config = dict(
    dataset='regions of photos with short descriptions (Visual Genome)',
    levels_per_channel=4,
    inner_norm=False,
    init='lecun_normal',
    residual_init='scaled_by_depth',
    beta2=0.95,
    lr=0.0039,
    grad_clip=1.0,
    steps=19600,
)
Rows from block 4, named by matrix and row number. Rows with one number belong to one neuron. Each number is 200 + 20 x the weight over the matrix's rms, rounded and kept within 0 to 999. All counts start at 0.
# fc1: MLP up (model.blocks.4.mlp.fc1.weight, 768x192), inputs 128-191
# fc2: MLP down (model.blocks.4.mlp.fc2.weight, 192x768, transposed), outputs 128-191
fc1.167,229,232,211,189,191,203,203,192,185,200,193,202,175,230,172,197,208,219,233,223,182,195,185,200,178,202,195,202,199,195,201,219,204,205,208,240,209,221,173,194,213,208,230,179,207,187,184,152,206,184,183,218,206,188,222,207,182,244,213,223,210,190,181,206
fc1.168,203,216,171,184,230,198,188,172,226,179,205,175,227,231,224,191,209,218,213,230,210,221,185,179,164,212,171,205,201,183,216,222,225,174,180,200,188,198,165,212,186,211,206,180,173,226,192,213,204,206,191,230,216,170,231,182,189,205,176,209,194,156,174,169
fc1.169,185,187,221,222,210,211,240,197,203,190,177,212,152,219,175,247,171,181,239,205,169,167,187,203,201,228,197,171,183,211,198,193,181,191,173,245,204,211,190,194,169,195,188,220,227,213,178,198,198,209,217,191,189,227,256,196,222,248,207,188,226,204,206,213
fc1.170,203,210,164,219,232,202,223,164,190,205,203,213,173,178,219,211,187,179,221,177,164,216,238,179,221,190,231,206,188,187,189,187,186,226,165,171,191,201,215,186,215,187,187,194,212,182,221,209,193,235,189,180,193,159,193,221,254,181,221,193,198,197,187,220
fc1.171,183,223,153,216,190,213,171,218,210,180,172,194,223,187,199,226,198,240,184,227,196,244,194,199,184,158,226,173,200,199,242,183,206,204,214,204,226,174,184,212,160,197,199,250,210,221,197,186,202,185,201,188,212,199,212,155,241,230,224,186,210,177,172,200
fc1.172,235,232,219,180,218,241,173,212,204,157,207,246,187,171,204,185,187,242,193,182,166,200,211,216,206,217,189,200,213,198,187,185,198,197,213,195,217,196,187,221,179,219,167,173,201,227,203,224,167,222,223,244,227,182,197,193,167,194,191,171,184,224,184,202
fc1.173,198,245,196,182,195,180,203,190,186,187,189,178,202,184,196,162,153,198,182,172,194,185,177,181,199,187,184,175,187,197,209,210,228,254,193,221,210,206,218,178,182,204,167,178,227,164,215,176,181,174,201,209,200,183,204,187,239,189,203,151,187,197,207,241
fc1.174,220,194,222,212,212,207,183,234,196,233,149,195,218,223,204,201,178,159,186,206,179,211,196,191,197,210,217,195,206,186,243,176,210,196,180,179,188,208,203,200,185,218,166,200,190,191,196,190,182,218,199,184,198,206,211,190,165,199,191,195,207,194,189,182
fc1.175,193,185,204,211,198,172,226,191,213,187,166,240,225,182,195,168,165,230,204,192,183,206,201,203,196,190,172,206,199,211,217,187,183,230,216,192,198,186,172,206,219,219,211,209,200,202,202,200,187,222,183,221,232,214,205,165,188,195,196,184,184,190,212,217
fc1.176,190,190,160,191,229,184,184,204,180,239,207,179,191,194,206,183,207,210,193,223,189,168,200,160,194,213,195,216,204,202,232,218,204,196,213,218,192,184,199,185,171,178,229,178,180,202,207,189,155,218,199,193,225,182,219,163,208,205,183,193,214,207,182,204
fc1.177,197,226,219,214,182,219,176,238,189,203,202,206,213,209,180,177,185,161,225,215,226,196,203,206,179,203,204,189,179,200,214,185,184,176,199,204,199,202,203,197,163,183,144,205,183,193,174,157,222,211,199,207,177,200,180,214,166,189,236,196,238,185,189,175
fc1.178,184,223,215,167,212,209,185,218,186,197,201,178,225,200,192,169,208,207,178,194,207,187,156,220,190,182,203,205,206,208,161,169,194,165,178,219,216,226,182,192,197,218,196,217,186,191,144,189,222,219,241,203,183,168,184,258,179,204,243,208,200,169,200,207
fc1.179,170,207,217,189,206,173,209,196,191,210,221,176,207,190,188,162,196,202,189,186,207,222,233,235,198,190,186,212,224,166,236,182,178,197,188,193,220,171,198,192,192,175,216,183,226,211,204,223,187,214,220,208,215,218,196,198,195,209,183,164,205,202,210,181
fc1.180,219,204,219,187,201,177,194,196,192,201,197,263,206,198,202,229,193,161,252,220,191,170,218,181,208,192,186,200,198,175,217,193,201,208,203,191,206,200,177,212,173,209,221,187,208,177,179,202,218,202,227,194,180,208,188,221,190,231,177,190,219,174,172,234
fc1.181,208,204,172,197,183,223,176,160,205,212,220,232,206,242,179,198,176,193,193,215,191,191,215,218,190,202,159,176,216,206,199,194,227,215,211,193,184,167,209,160,192,167,210,202,192,249,196,203,237,216,218,234,206,212,181,209,196,217,210,215,175,215,188,212
fc1.182,202,206,263,202,206,202,199,210,198,146,216,217,178,252,186,223,205,168,213,167,212,191,191,186,204,189,227,189,196,227,205,226,203,188,204,200,143,194,229,214,155,213,196,255,205,191,212,228,215,195,213,192,226,220,224,231,226,179,166,213,182,221,213,205
fc1.183,219,186,187,208,200,255,211,178,180,199,175,190,211,203,206,203,192,209,202,201,213,230,168,184,153,222,200,201,195,233,193,205,182,195,193,193,203,193,159,196,170,173,233,181,190,172,203,198,192,177,195,216,220,184,179,169,206,152,256,195,178,186,198,191
fc1.184,219,208,243,199,191,230,212,233,169,198,197,199,202,234,219,207,225,179,207,212,211,200,223,207,188,210,176,184,202,193,213,184,143,190,203,165,211,207,189,167,191,179,192,175,218,198,181,213,230,180,192,216,211,200,196,218,201,210,181,207,206,194,205,198
fc1.185,192,192,195,232,202,181,208,204,213,208,223,199,180,229,180,182,196,222,211,210,193,166,170,206,188,169,212,204,184,180,215,227,204,225,198,172,167,203,205,187,207,195,193,184,219,206,151,168,172,215,188,220,196,141,204,185,194,152,225,172,186,197,199,193
fc1.186,141,215,160,239,222,206,197,206,184,172,193,236,182,166,181,192,203,189,207,197,201,220,173,198,190,177,184,188,225,202,213,218,201,200,202,193,237,234,170,223,209,206,225,206,174,150,190,224,226,175,231,214,219,155,203,222,195,206,217,167,190,220,151,191
fc1.187,195,205,227,237,169,209,164,215,185,191,195,222,189,193,222,196,221,219,219,209,186,247,218,194,225,190,214,214,238,172,190,201,214,194,194,219,224,178,193,260,201,218,208,196,211,223,210,212,209,221,200,237,171,180,193,189,221,219,220,212,186,174,181,241
fc1.188,238,208,231,209,194,205,203,194,218,179,215,240,211,208,156,180,188,160,215,201,199,207,215,218,167,200,191,221,181,214,187,187,184,185,213,215,208,189,180,202,207,160,195,187,247,221,203,215,218,172,215,173,193,209,190,189,214,177,172,224,190,194,190,200
fc1.189,181,208,193,195,191,216,197,214,203,226,233,232,193,220,238,183,196,186,199,169,234,209,207,205,198,218,183,154,203,209,157,204,184,221,189,195,190,192,194,196,202,221,201,199,208,203,221,184,191,226,213,230,187,202,208,202,188,217,211,209,193,203,171,221
fc1.190,185,223,137,186,180,158,171,243,226,213,172,203,208,213,224,208,225,211,187,224,180,220,191,195,191,217,241,244,217,223,176,203,236,235,191,194,184,191,191,179,180,184,194,212,211,204,209,173,177,214,214,206,208,206,181,182,186,236,189,215,166,180,236,210
fc1.191,203,216,188,187,192,193,195,206,203,227,222,173,185,219,204,184,202,190,197,172,211,179,211,179,173,200,202,178,168,188,246,180,208,161,168,202,219,187,183,213,157,220,206,196,232,193,187,173,227,152,193,251,166,216,189,194,167,207,222,206,183,192,197,189
fc2.167,188,209,167,231,205,223,168,173,185,223,221,187,225,256,196,204,194,201,213,223,196,171,177,167,172,183,226,218,210,179,197,187,165,185,199,205,224,184,205,204,183,204,181,210,213,203,204,252,231,173,191,198,223,198,199,159,217,194,224,202,185,165,196,189
fc2.168,202,203,208,215,199,216,204,206,159,188,219,241,201,196,164,163,208,198,205,224,209,214,226,188,169,222,173,193,225,197,194,197,197,188,200,204,202,191,174,178,181,187,203,214,187,181,222,192,188,181,179,194,215,199,216,175,193,201,214,200,233,197,216,208
fc2.169,222,188,192,195,213,189,148,188,209,177,180,212,214,202,176,190,190,231,211,216,200,221,191,262,203,189,199,185,224,213,161,210,187,174,201,215,223,225,188,213,230,204,155,219,180,202,207,191,200,174,162,205,210,167,216,242,196,189,211,221,235,204,160,214
fc2.170,207,188,216,217,181,223,196,215,224,208,206,198,193,223,195,169,228,222,177,218,200,205,160,202,216,184,234,249,221,215,179,213,169,210,192,192,206,170,189,250,213,199,195,176,208,191,232,190,211,224,228,199,188,222,157,201,186,192,204,217,204,197,173,218
fc2.171,161,214,198,212,159,209,204,186,213,208,207,189,228,178,197,198,187,173,165,207,170,200,186,230,181,218,194,228,178,168,185,188,192,175,209,177,199,235,197,177,225,165,187,230,207,239,248,194,186,235,214,222,177,198,162,209,197,221,178,190,213,214,196,157
fc2.172,212,202,180,183,193,170,222,218,166,197,191,188,190,234,220,195,210,220,213,211,231,220,202,185,193,217,251,194,202,211,246,155,196,224,196,197,223,195,211,192,190,193,198,219,211,241,171,171,181,184,207,206,198,231,204,215,225,192,208,213,178,205,198,192
fc2.173,226,173,177,181,165,195,171,169,207,211,220,196,203,199,215,212,217,168,229,160,199,209,154,199,199,208,204,222,229,209,210,201,208,204,206,162,191,235,180,214,177,207,224,207,224,202,193,254,201,138,183,193,234,193,191,210,174,206,214,202,219,184,199,221
fc2.174,199,220,169,245,158,189,211,176,203,191,206,209,212,182,190,187,215,176,181,184,194,172,192,186,216,209,192,229,230,171,200,188,236,221,219,182,211,190,203,204,197,211,188,210,179,197,214,210,214,213,223,205,216,217,179,203,232,177,216,202,221,209,196,201
fc2.175,187,192,221,188,235,185,241,188,203,222,238,187,217,187,190,212,229,184,190,230,175,185,187,172,204,209,228,201,231,232,203,215,223,185,192,240,196,204,207,237,203,195,221,213,186,171,192,229,198,180,210,197,199,224,191,212,232,210,239,205,207,191,185,182
fc2.176,185,179,209,226,203,246,231,197,205,210,236,191,161,189,212,209,187,177,238,201,195,209,197,212,178,200,202,203,155,205,176,222,236,220,205,182,198,178,199,170,219,211,199,188,241,216,227,188,234,208,188,195,207,191,194,206,207,203,194,184,158,199,196,160
fc2.177,218,183,178,193,233,199,224,203,198,178,200,204,178,204,207,203,192,229,240,160,179,195,213,208,201,195,179,225,202,205,170,194,206,184,198,190,222,180,212,237,204,229,228,226,174,169,205,228,241,183,212,217,185,216,201,248,163,195,170,247,231,186,193,204
fc2.178,216,188,221,205,183,228,189,230,190,179,238,214,172,204,204,224,171,177,174,227,208,224,213,220,242,188,190,183,194,216,218,223,200,174,201,214,225,210,194,216,238,211,229,203,185,194,243,208,205,178,165,223,241,222,186,178,207,191,202,217,201,195,182,218
fc2.179,203,206,195,212,194,175,196,168,227,226,172,208,182,183,164,218,177,204,211,198,202,205,184,180,202,231,194,207,172,186,224,222,206,182,187,189,216,204,211,210,211,211,235,208,136,172,156,187,160,198,200,180,195,174,182,182,171,188,197,219,166,200,219,206
fc2.180,195,191,175,199,203,191,246,185,203,197,199,192,206,216,189,187,220,198,213,178,210,177,205,198,205,192,194,213,212,183,181,203,240,197,222,208,172,212,209,184,183,180,219,207,206,190,158,230,195,235,180,196,194,195,221,192,206,197,215,219,197,221,199,187
fc2.181,180,181,191,195,157,207,188,182,240,183,206,198,197,184,213,198,229,194,198,235,186,211,210,196,170,208,207,211,207,205,199,210,159,207,223,179,221,224,196,200,206,213,247,226,185,195,219,157,217,203,207,199,178,155,189,230,176,219,193,182,198,198,222,189
fc2.182,215,213,199,226,218,200,201,221,195,202,193,208,222,198,225,213,211,197,196,236,184,222,191,179,199,180,178,180,257,194,224,213,190,188,197,190,206,189,190,148,211,164,248,220,178,213,201,205,186,195,226,219,219,206,179,212,188,217,209,192,234,248,167,210
fc2.183,217,185,155,199,202,177,257,226,201,238,200,218,179,166,208,181,204,236,206,202,198,200,204,210,199,194,218,178,189,240,168,193,192,182,196,191,206,218,229,219,209,179,188,195,218,187,149,202,166,181,189,172,205,230,220,196,190,206,210,199,219,216,178,176
fc2.184,206,204,244,224,210,183,217,204,183,199,187,219,218,183,200,209,165,218,196,193,204,226,208,213,196,195,206,190,181,181,242,227,171,199,221,182,184,174,182,227,196,215,176,203,164,162,220,171,209,209,192,201,215,143,210,207,201,210,196,189,167,212,195,207
fc2.185,227,216,183,198,185,170,212,211,205,213,189,243,214,198,229,183,175,141,191,232,205,206,203,202,205,195,197,218,201,182,216,161,175,177,178,214,207,210,216,170,201,220,183,180,188,168,175,191,191,178,215,194,188,200,199,179,193,245,208,224,180,198,201,173
fc2.186,177,196,209,191,220,176,187,225,189,200,187,219,215,221,183,223,199,193,202,213,218,172,204,202,184,220,206,179,201,184,195,214,208,201,217,195,196,202,220,182,182,213,215,222,205,190,201,235,152,180,198,184,183,257,155,199,202,204,223,234,226,215,206,182
fc2.187,211,210,166,224,209,191,209,216,219,200,199,214,163,191,214,190,207,194,197,249,196,217,219,231,190,201,185,198,186,195,175,201,197,198,209,242,215,183,256,190,168,212,209,176,212,172,222,174,181,207,191,204,208,188,173,184,199,218,235,230,235,203,229,182
fc2.188,180,180,212,261,166,203,206,224,173,242,210,187,205,236,192,229,202,196,224,203,198,192,173,208,250,219,217,159,235,186,182,166,215,192,204,189,232,196,203,212,209,211,193,192,227,178,203,223,200,193,219,185,215,220,260,197,207,215,192,177,248,182,176,214
fc2.189,193,222,211,181,227,225,194,223,215,167,192,169,172,207,200,170,219,195,197,200,184,177,193,205,220,214,186,225,181,229,166,213,169,205,205,189,183,210,190,181,212,238,202,192,215,213,207,216,208,209,199,224,199,177,190,184,205,202,190,198,184,203,218,213
fc2.190,203,166,184,203,225,213,215,172,225,207,191,152,196,212,193,217,181,190,217,175,220,183,150,222,197,202,201,189,196,213,231,187,182,222,209,217,216,186,193,191,196,197,179,230,208,177,181,219,234,222,202,179,215,212,215,185,185,196,221,208,209,172,201,230
fc2.191,234,210,173,247,221,202,196,174,200,207,208,245,228,188,162,198,179,224,203,176,184,186,225,172,214,210,235,207,199,199,169,220,229,223,185,170,171,192,216,206,221,223,179,232,190,214,203,202,182,181,180,194,229,189,257,204,169,182,198,222,210,177,218,192