From a checkpoint of a small autoregressive pixel model: layers 8, batches of 128.
Rows from block 3, named by matrix and row number. Rows with one number belong to one neuron. Each number is 128 + 24 x the weight over its row's rms, rounded and kept within 0 to 255. All counts start at 0. Numbers have three digits each. After the name is the row's rms in percent of the matrix's.
# fc1: MLP up (model.blocks.3.mlp.fc1.weight, 768x192), inputs 78-116
# fc2: MLP down (model.blocks.3.mlp.fc2.weight, 192x768, transposed), outputs 78-116
fc1.43 094:095093131123145115154126114112127122071148066085151155112129134113142130098119119127118105111118109162113130163148128
fc2.43 097:138132117135176108128106098152073148104069127099095130113128141090161155103158116146143161141134142076156120140101089
fc1.44 104:144114117148145132125111140168152102092159126130105114182155103144160083101091118132111100133124143124124112147148144
fc2.44 103:107111118103143129163146096117126155130096114131106224112113131099133084136148113105081138122113120134147135086135152
fc1.45 100:120097164140116145131134108147122127169169171097112105163114133102150123173159132181136112143147090146154120175127127
fc2.45 103:101128137116138153124186122139164099084176137129126097101152142118121090150151183165113128126106133075120121090091191
fc1.46 106:130132152115147133083144104152078149103138120110106102152129129169148124141139124085101106105090087138130144131147095
fc2.46 101:130147100115133099155153144105106153125127100089128151142118130161119118121152114171114156147108153150110135135101146
fc1.47 096:088147087165130150145116117115138116162082137112143108139080147130146212154112118134111132124179157136126135115165093
fc2.47 098:133141161111126141140176127115137120114137122151139152107172109104109111125150141103114150086121144124096129132080111
fc1.48 100:157119146114159075122167126116143142115102160125112115109078151131151146113086152098090117116098147114158106137113125
fc2.48 098:169185113138128166120118136158155125081156161102138158106101107130126097109145149089165083133146104107111115131130112
fc1.49 099:099149151103141100161099090138125086192147103151124110140127114081144177140101098108149093154156128106101094140135175
fc2.49 096:127143152122131150175069150160112176078154143130103146170144112124149135144099122149134097177139143130113132119144092
fc1.50 096:080138152118101220158108099126126121116142108107169130121117149124140154137147173116122170135152134165104132122138139
fc2.50 092:155136143113149107137133177160127120148113138153149156102129134175147126137111159118143118104124082121141112118154132
fc1.51 094:151121124173156112141107137137143117108122103135139138110129092090114151123099130129137076072165136127116139117094140
fc2.51 100:135154128132156113057131117131154152139113126168142139143119108134113139144131144129150150148108162103135132094155104
fc1.52 105:062125161161127144117111157112158154108131112110095116135096118121147154142100174149107182158123097093091118134129163
fc2.52 095:122128146158145126138152154164053135121104098116111113134114117128125129126102172143084132129126138159172142094134176
fc1.53 100:128106129136140142130132126148118109121138134113166137168126133143095054132094077116102096159121151151158127151136148
fc2.53 098:135143110142132104161138168137119142098121140126122172125147119135158135123140155140098145157132137092108116136146127
fc1.54 090:064134145121145135132070180129161138129171101139121118141113129170091157114104165134130122153137109122115116098164150
fc2.54 097:119108122109161146147109116134134135146130156125117093118149136132147109152127095098154132125126167160135114116111131
fc1.55 099:146129145132173129111093120139113121140145151125090148082115107102147110105134131107116109123132120099094108086082134
fc2.55 102:155180114119119113110167146125121126155093113165151102118149159138131109136098132176104130156118121096117139152116101
fc1.56 100:102161138121134117107120108145161129111161159150128140084118115118139093099097112129160117142130133129092137134120127
fc2.56 097:134122126114110153130112158108108130147122110198088135165126125113148130116167175131124123116095161119116161131125151
fc1.57 108:136087117110114114103109134092115126151142101138128165104122122125115109124126103121151188144114114117104108114125113
fc2.57 106:121154166122127153128131127099134109140076132153108140155089158128146127120120161106130097143125146167146152138159090
fc1.58 086:168109098159120113134148134138161086137147092092091143119150077124120162093150160129133173083134100097147106121141147
fc2.58 086:143145150150144174144128057118118135080106109111144128135137132097107134162121118135150135182130098125111157103098124
fc1.59 102:148105076086109074134096112142109115123173097113158102139071164119174133106119147150150111130129097172135137120101141
fc2.59 108:122146120135168148139126156134106138129119125089122090136126146183174149124114076115128138166142143135105107135148085
fc1.60 102:093099137129164096125103133126125129094127167135099098137152117107164129144141118131130172123171140151136154148080120
fc2.60 102:149141147089120134129159138128120120138128117156131132143107110155139146167120120107130095114123122169108123137134194
fc1.61 095:108106137116122101128102166151117137140159113107156161148132153123114093153095163105126156151126148185152093154110157
fc2.61 098:103130139154148163132128115121129131098166100112139122177184101094108139137162127137111120137158150100140110125120110
fc1.62 098:126146132139099163142132123094167101134109124136120130095133177118159118118127158155138132124132096141147123110064167
fc2.62 102:078132127127131120120092126130150162123153112154127094176117105096114138149112118139156123142166094113137119148123114
fc1.63 101:114114115110150108100117136181082157154125149146153103128154150125104090113128134106138116117114143128137109135118112
fc2.63 105:120114129104122121140150136107110095162129111108099082124159125132171129142126092158182086084129145127110192130131173
fc1.64 111:111083141112118115110166132108152139099099153118153123128058108140139153141095177104129144116101123137089146135132117
fc2.64 109:160090163130142140125158135130077113115134122113190093125138128096080106137161106140117141112097128121163084124151095
fc1.65 107:155161129135106104094117132121132140134162163106097149111118125178110141150103106134098139119136170159168099142158132
fc2.65 101:119141118161140159114138181108141138135158088140109169099120153098126149128106140128147160142125095071167142136171166
fc1.66 095:115131178103123136140124143176111129136119148092084115105151143119125111149160101142100107131083148086126086142141088
fc2.66 098:149143155136122128126122107118111100120147125071093120134127105142135098134117169117153158131130107129165117082116108
fc1.67 108:108116130159094088145130164115164123139102141163094141143112126148114106149118169122114124169147108128122118185129169
fc2.67 107:109128162142137121100114116137147173133127104121085124165159107144088137141130109097094146152116119109117107139143093
fc1.68 106:117161106108116081119184106170111117088099113135147108115095116123130160118110082151149144141156142118110106131118092
fc2.68 100:144117126151136122189083106122120148141122134123113167154124129099093122151108094094140144108125124113101123112158137
fc1.69 097:142097133112100106124091121082130118130125123157064153110101090079138139105150122176138087117178074147109113147152156
fc2.69 100:143128091103098131130131100159104103109122095110175150123158144128118121111178184108136143170112126120159126115095117
fc1.70 097:130137144119126129144117121065099135166124145140157116153094130104152148056128122106171108134109163157134108109131092
fc2.70 099:136154140144113096091092120132121144092151121158089138113048147137093134135120120119087100141176133095115111147118109
fc1.71 100:147158105120121113078098146100137123145129130113150155126158093181139119138168173085106145130150109127148088144118144
fc2.71 099:157156145139122117131128130088145109149096155144076125123133121141111127144136136144072143155120151170124165100115130
fc1.72 107:185104137075122095151116138109105084107113112152121117131161152145136144119105112095115101078166139128099111101111114
fc2.72 105:135092087109152096179084103112147153136129102133163116117081106100140116130128128118103084084163152148122113154190167
fc1.73 107:145145129099105080127113117105144115121096143110127117129156120159111128109124125153131079116082146165135122133119173
fc2.73 101:141150111111114132114108119169117114195112144116180161143169147114124085134177101099127135130136114143149142121109083
fc1.74 096:114154139101141095102112127143094107131084128074102113098156123134071132143174118114125095123138128141122160077142142
fc2.74 097:081102124105122121129167114156134128115113109143115165156148149109119134131162151089095108097135143131169159121121150
fc1.75 094:139107153106150111150137126156190116121152143119109175139117130192130094100167105140104104131145136127198144125095150
fc2.75 097:138153143114132144113171100135113147148184105097130137079102149066126139139104125125140111157079122120149081108166089
fc1.76 101:115159113119135108106132153119085096092135154136118155173166133121105133124124112142105114193119130125153120097119134
fc2.76 100:113139168161113097094136134100121114107121082123123130086106126156139116109146125113151099098137123117153154181184138
fc1.77 096:128140088142126122107128103153123141135121140131155119161146178107089175078145105146151134141138148133116140138123105
fc2.77 096:121142117152138127121151167129125158101132115107091102132166094133124122135158129124112182080151105130137108130126155
fc1.78 097:105089140127130154126124130159097092133181102112143133142122114141161182141100115083099142126173139151079131184123146
fc2.78 101:077144131144189152123125115137113129095085148124139089097129103146116136135137125129102122140149171196161158078163113
fc1.79 089:141156124165117121201148090144137103105121147143051148099130141141093117126137116135130110159117118104136097159112141
fc2.79 094:084166091127094143118110137136125178123158069120123124134141123131126152131152146116121119161158118136148123121118079
fc1.80 105:139115135105143138130067122122114098134137152123139140126120140176100170131157171141149118148131078119156136142132143
fc2.80 111:140150092064159154149129141097131123090136149132149111122120114110093080122164176117151144098097187117147133146157102
fc1.81 098:119155129090100120124119116123156124103103103057167128117131102139134141138125147100118099112121118121106104093124116
fc2.81 096:119098103138120150107130132139126124107161182095128143147155127104121118142128167130123148149195092145133142154116119
fc1.82 102:093142135101138117131161090122103127116144109143083140160066143115128161130102129136148125133142108091127138169133118
fc2.82 100:136170114113110175167098146124165153136088164144114121161144134091118113103181144104146108112103098138106118077116123
fc1.83 102:117109138120130152092157125096128152088093130126139136141110157137142118142130136144150099107158168136087112101112092
fc2.83 105:081086120108152131102119135118155103089106146151137145068141094140081124121100119126121141148126170143109118125168162
fc1.84 104:163089141133132088103120151104102106123126106115080180190102107113115143107136134131184113116107127124095094137094122
fc2.84 102:112130105086151128118210105104160127128103108102117161173124136134164143081129150081078113110148151138119157094117143
fc1.85 104:083121090138122137131126139123142077151108152117153105152111128116091084147175133143100153148120116140090151157204133
fc2.85 101:174181157154153144125054147126114139143162144121114135143116125106126151133106113151094136145105166124133113120129126
fc1.86 093:113126176127111109152137125142104085086135081117123086112148143101131150136121143115115103090140135143141102103157214
fc2.86 097:159115121155124120101154169126150143081126106120101127128054112117122129142158143142168168118128132115144160132119065
fc1.87 101:161160129135080163133143133109129155119085111129116109105152140074097146124119109097126118124106116109163122165119135
fc2.87 098:117146119129125135149121144131177139069176147118134112140116145184102097156120128159100140134154160105119119074122076
fc1.88 085:089154200092150111124088119129124154135150178126131169143112079153114137143161150137139135168117151131126122162113140
fc2.88 097:134160127123131147165120118184115133144127094093167129138124112142143151156139087100116125162114113076119158156157093
fc1.89 091:129110120120100105123137158119129094121151163098123131071138124129143138121105147111124136107124112152141167141100099
fc2.89 101:146115142099112112178102100137100149080133174164135134141134145122146123151140146148130171096099129094121134129142139
fc1.90 098:123130148124148132145161149103179167159118113177071112138112139120135159126154107134164129109140103117132175169126130
fc2.90 100:148112096133147136128139121103111108129150106139159099098141121193151140110148137136124095119155108139110151140127144
fc1.91 094:139131164121117112114110136121106101125133140097115143129100165100095150143134109134105170140108172107112137112108134
fc2.91 096:149159136136117146206119127156120171124155130097101097104100129167107124159124173118151100114109089127165182134121129
fc1.92 108:164139132154144113104107172163134110161125105108194112158134126158152124101124120113145107153114069125132129133090136
fc2.92 099:091113096124112149090112157163162132133114125151133146112089133163101141105102142148130116088147136100131102127138164
fc1.93 106:100152131103144119108157144101108185119099112147134172094163087159172117134172165143149146158105144103132148142122158
fc2.93 096:138110120166092162168123111104080127119179142132145153107117121121168120125132161121143137108155133126108112137120140
fc1.94 106:163155152140117115121088136105101152064136141126121080104103124155111142136135123157137141132091105085144095143151145
fc2.94 107:113093084156148100143135128153152147163114131169106125131165097112150153150113097136152149123127089069139128109137097
fc1.95 102:184111139168117139148151135124103114121143136125164069152152124096092160106147090157140090109117132151142131155084135
fc2.95 099:118089104103127157116127135096141179090125101166136141106148166147162106127156154130087164144160122149161128099106098
fc1.96 097:124119137136111126162128130139138112119139132164161130111117141115130166130080104121147122140173199136117116160164116
fc2.96 097:115124136102107125095152116154095115135149108134120125130161099120152146164083148147101116151125134118083142092152135
fc1.97 100:113130143104139102093116139124115165108139146113125132129130124150140181095109122137153098131119153126120118125111169
fc2.97 104:143195098122138118149110146132076104139158141100121050140152136105138106115095123116140118116125119123169114110145122
fc1.98 102:092159094154143095080171088134101121129115106125116127107163132134107146120123120149099145164110119142114082102129133
fc2.98 097:052128115109166119152113107125130115153149131100140138144109185109133128161115144138169142137100133139171176134113106
fc1.99 103:101139109138145139110082121124129122080136133113154152104099098097160149105133136114176132109096085110120081132099121
fc2.99 101:108136127120129104134151121096122129105116098140120108099121096159152115130071108119108091124127145084120163093150144
fc1.100 105:153078112184095136126137098151113113144144116108086131123138122136127129144128122114137137150142133128170100143154161
fc2.100 098:100119119140132121162144151114137126105105171120127143100113129079146154122118132118101095124151152136093118086151161
fc1.101 101:146153115078170129116116134124153155141151153152120119095169127127154159072105125155131151141166098081100164126156136
fc2.101 100:178126176130126133147115124123122109083074123120126153120121123130148112144104146110155081104143121147168088089056106
fc1.102 103:160109120128110135086131150167115102094095101123161119147150111106159123145135141101111126136123134127101121111095148
fc2.102 104:158145152104113144163086168093150131125145124190130155139143133102139113144142109092134125092101141137169155141119083
fc1.103 100:148135124136103129134126139112118102149113130128113165126138153119074144112137162159140127159120161107133122088120139
fc2.103 099:151164142172170151100136138143147104136149124125093136107105146129179129114152112151119141104116140124092078122106117
fc1.104 110:156146098100123149134096144075118113146144106098136101178106124163154144131136123126140094111137122133159098134191120
fc2.104 109:088159164112157117111141104177128158120110122088120141137098126113128077084139186113132106138105145124142105116140126
fc1.105 103:128159106114094105109082148128094105160117088149154102094135135154134106101131126172189149100152129096147124135159177
fc2.105 102:148121102125110174111141140166146159182156118115147158120110100107122154117110111078125164128152137144126141104112119
fc1.106 102:075103123153087109103107137088162105102137113122102107095138126093104141130122130156127142127103134140145136135115105
fc2.106 101:151133143079098141157200151125100104104131141170157114097145145176161112121141092130125104135079154122139150142131123
fc1.107 095:130126181121141133129127115124091156041146077109130151150124108088083126164122145144120066130095114140124122153147103
fc2.107 099:133119126111096112133101136131140109148108120175104126114139136174132116145123108140149134121134123166119080150129134
fc1.108 103:139170071108112107164137154151177135123125141130086131109141101110143154125152122123127106093062160158117135137114106
fc2.108 106:156098167107147124149113142167144147150099103153156123151131093123117094125096130084083144143138120146130115141125115
fc1.109 096:100120127116147117124113132134129068172092159086091169183128153121103123119114093116140100150104123147145108093120073
fc2.109 098:100108163117140108114172101155105169125160130184119094145151136153152121103123130150104114124118162155156129161138131
fc1.110 099:113142130162139077117108086146121150134115124106158114169120100098113119116120090120116114134063147095129116109128118
fc2.110 099:057103081182159133117163149132116109117085135125118113120126145143135141148147096143136128138163106111154168163120129
fc1.111 098:119118116130143131113122126122096134118135173135112113160118118163128179121113141114126152106098131119131157101120119
fc2.111 101:139053138113073139132162156126113119115124141132122090092148178109090090108172124139135135146136151136140116124140136
fc1.112 093:126149115128127133101105150114117130108113115100135127147098093107118101136139098159102114094115177124129136131122125
fc2.112 099:150101129122146105128103120149107103123148154110084114112127094149114128098096126103152142119100121146132093135131130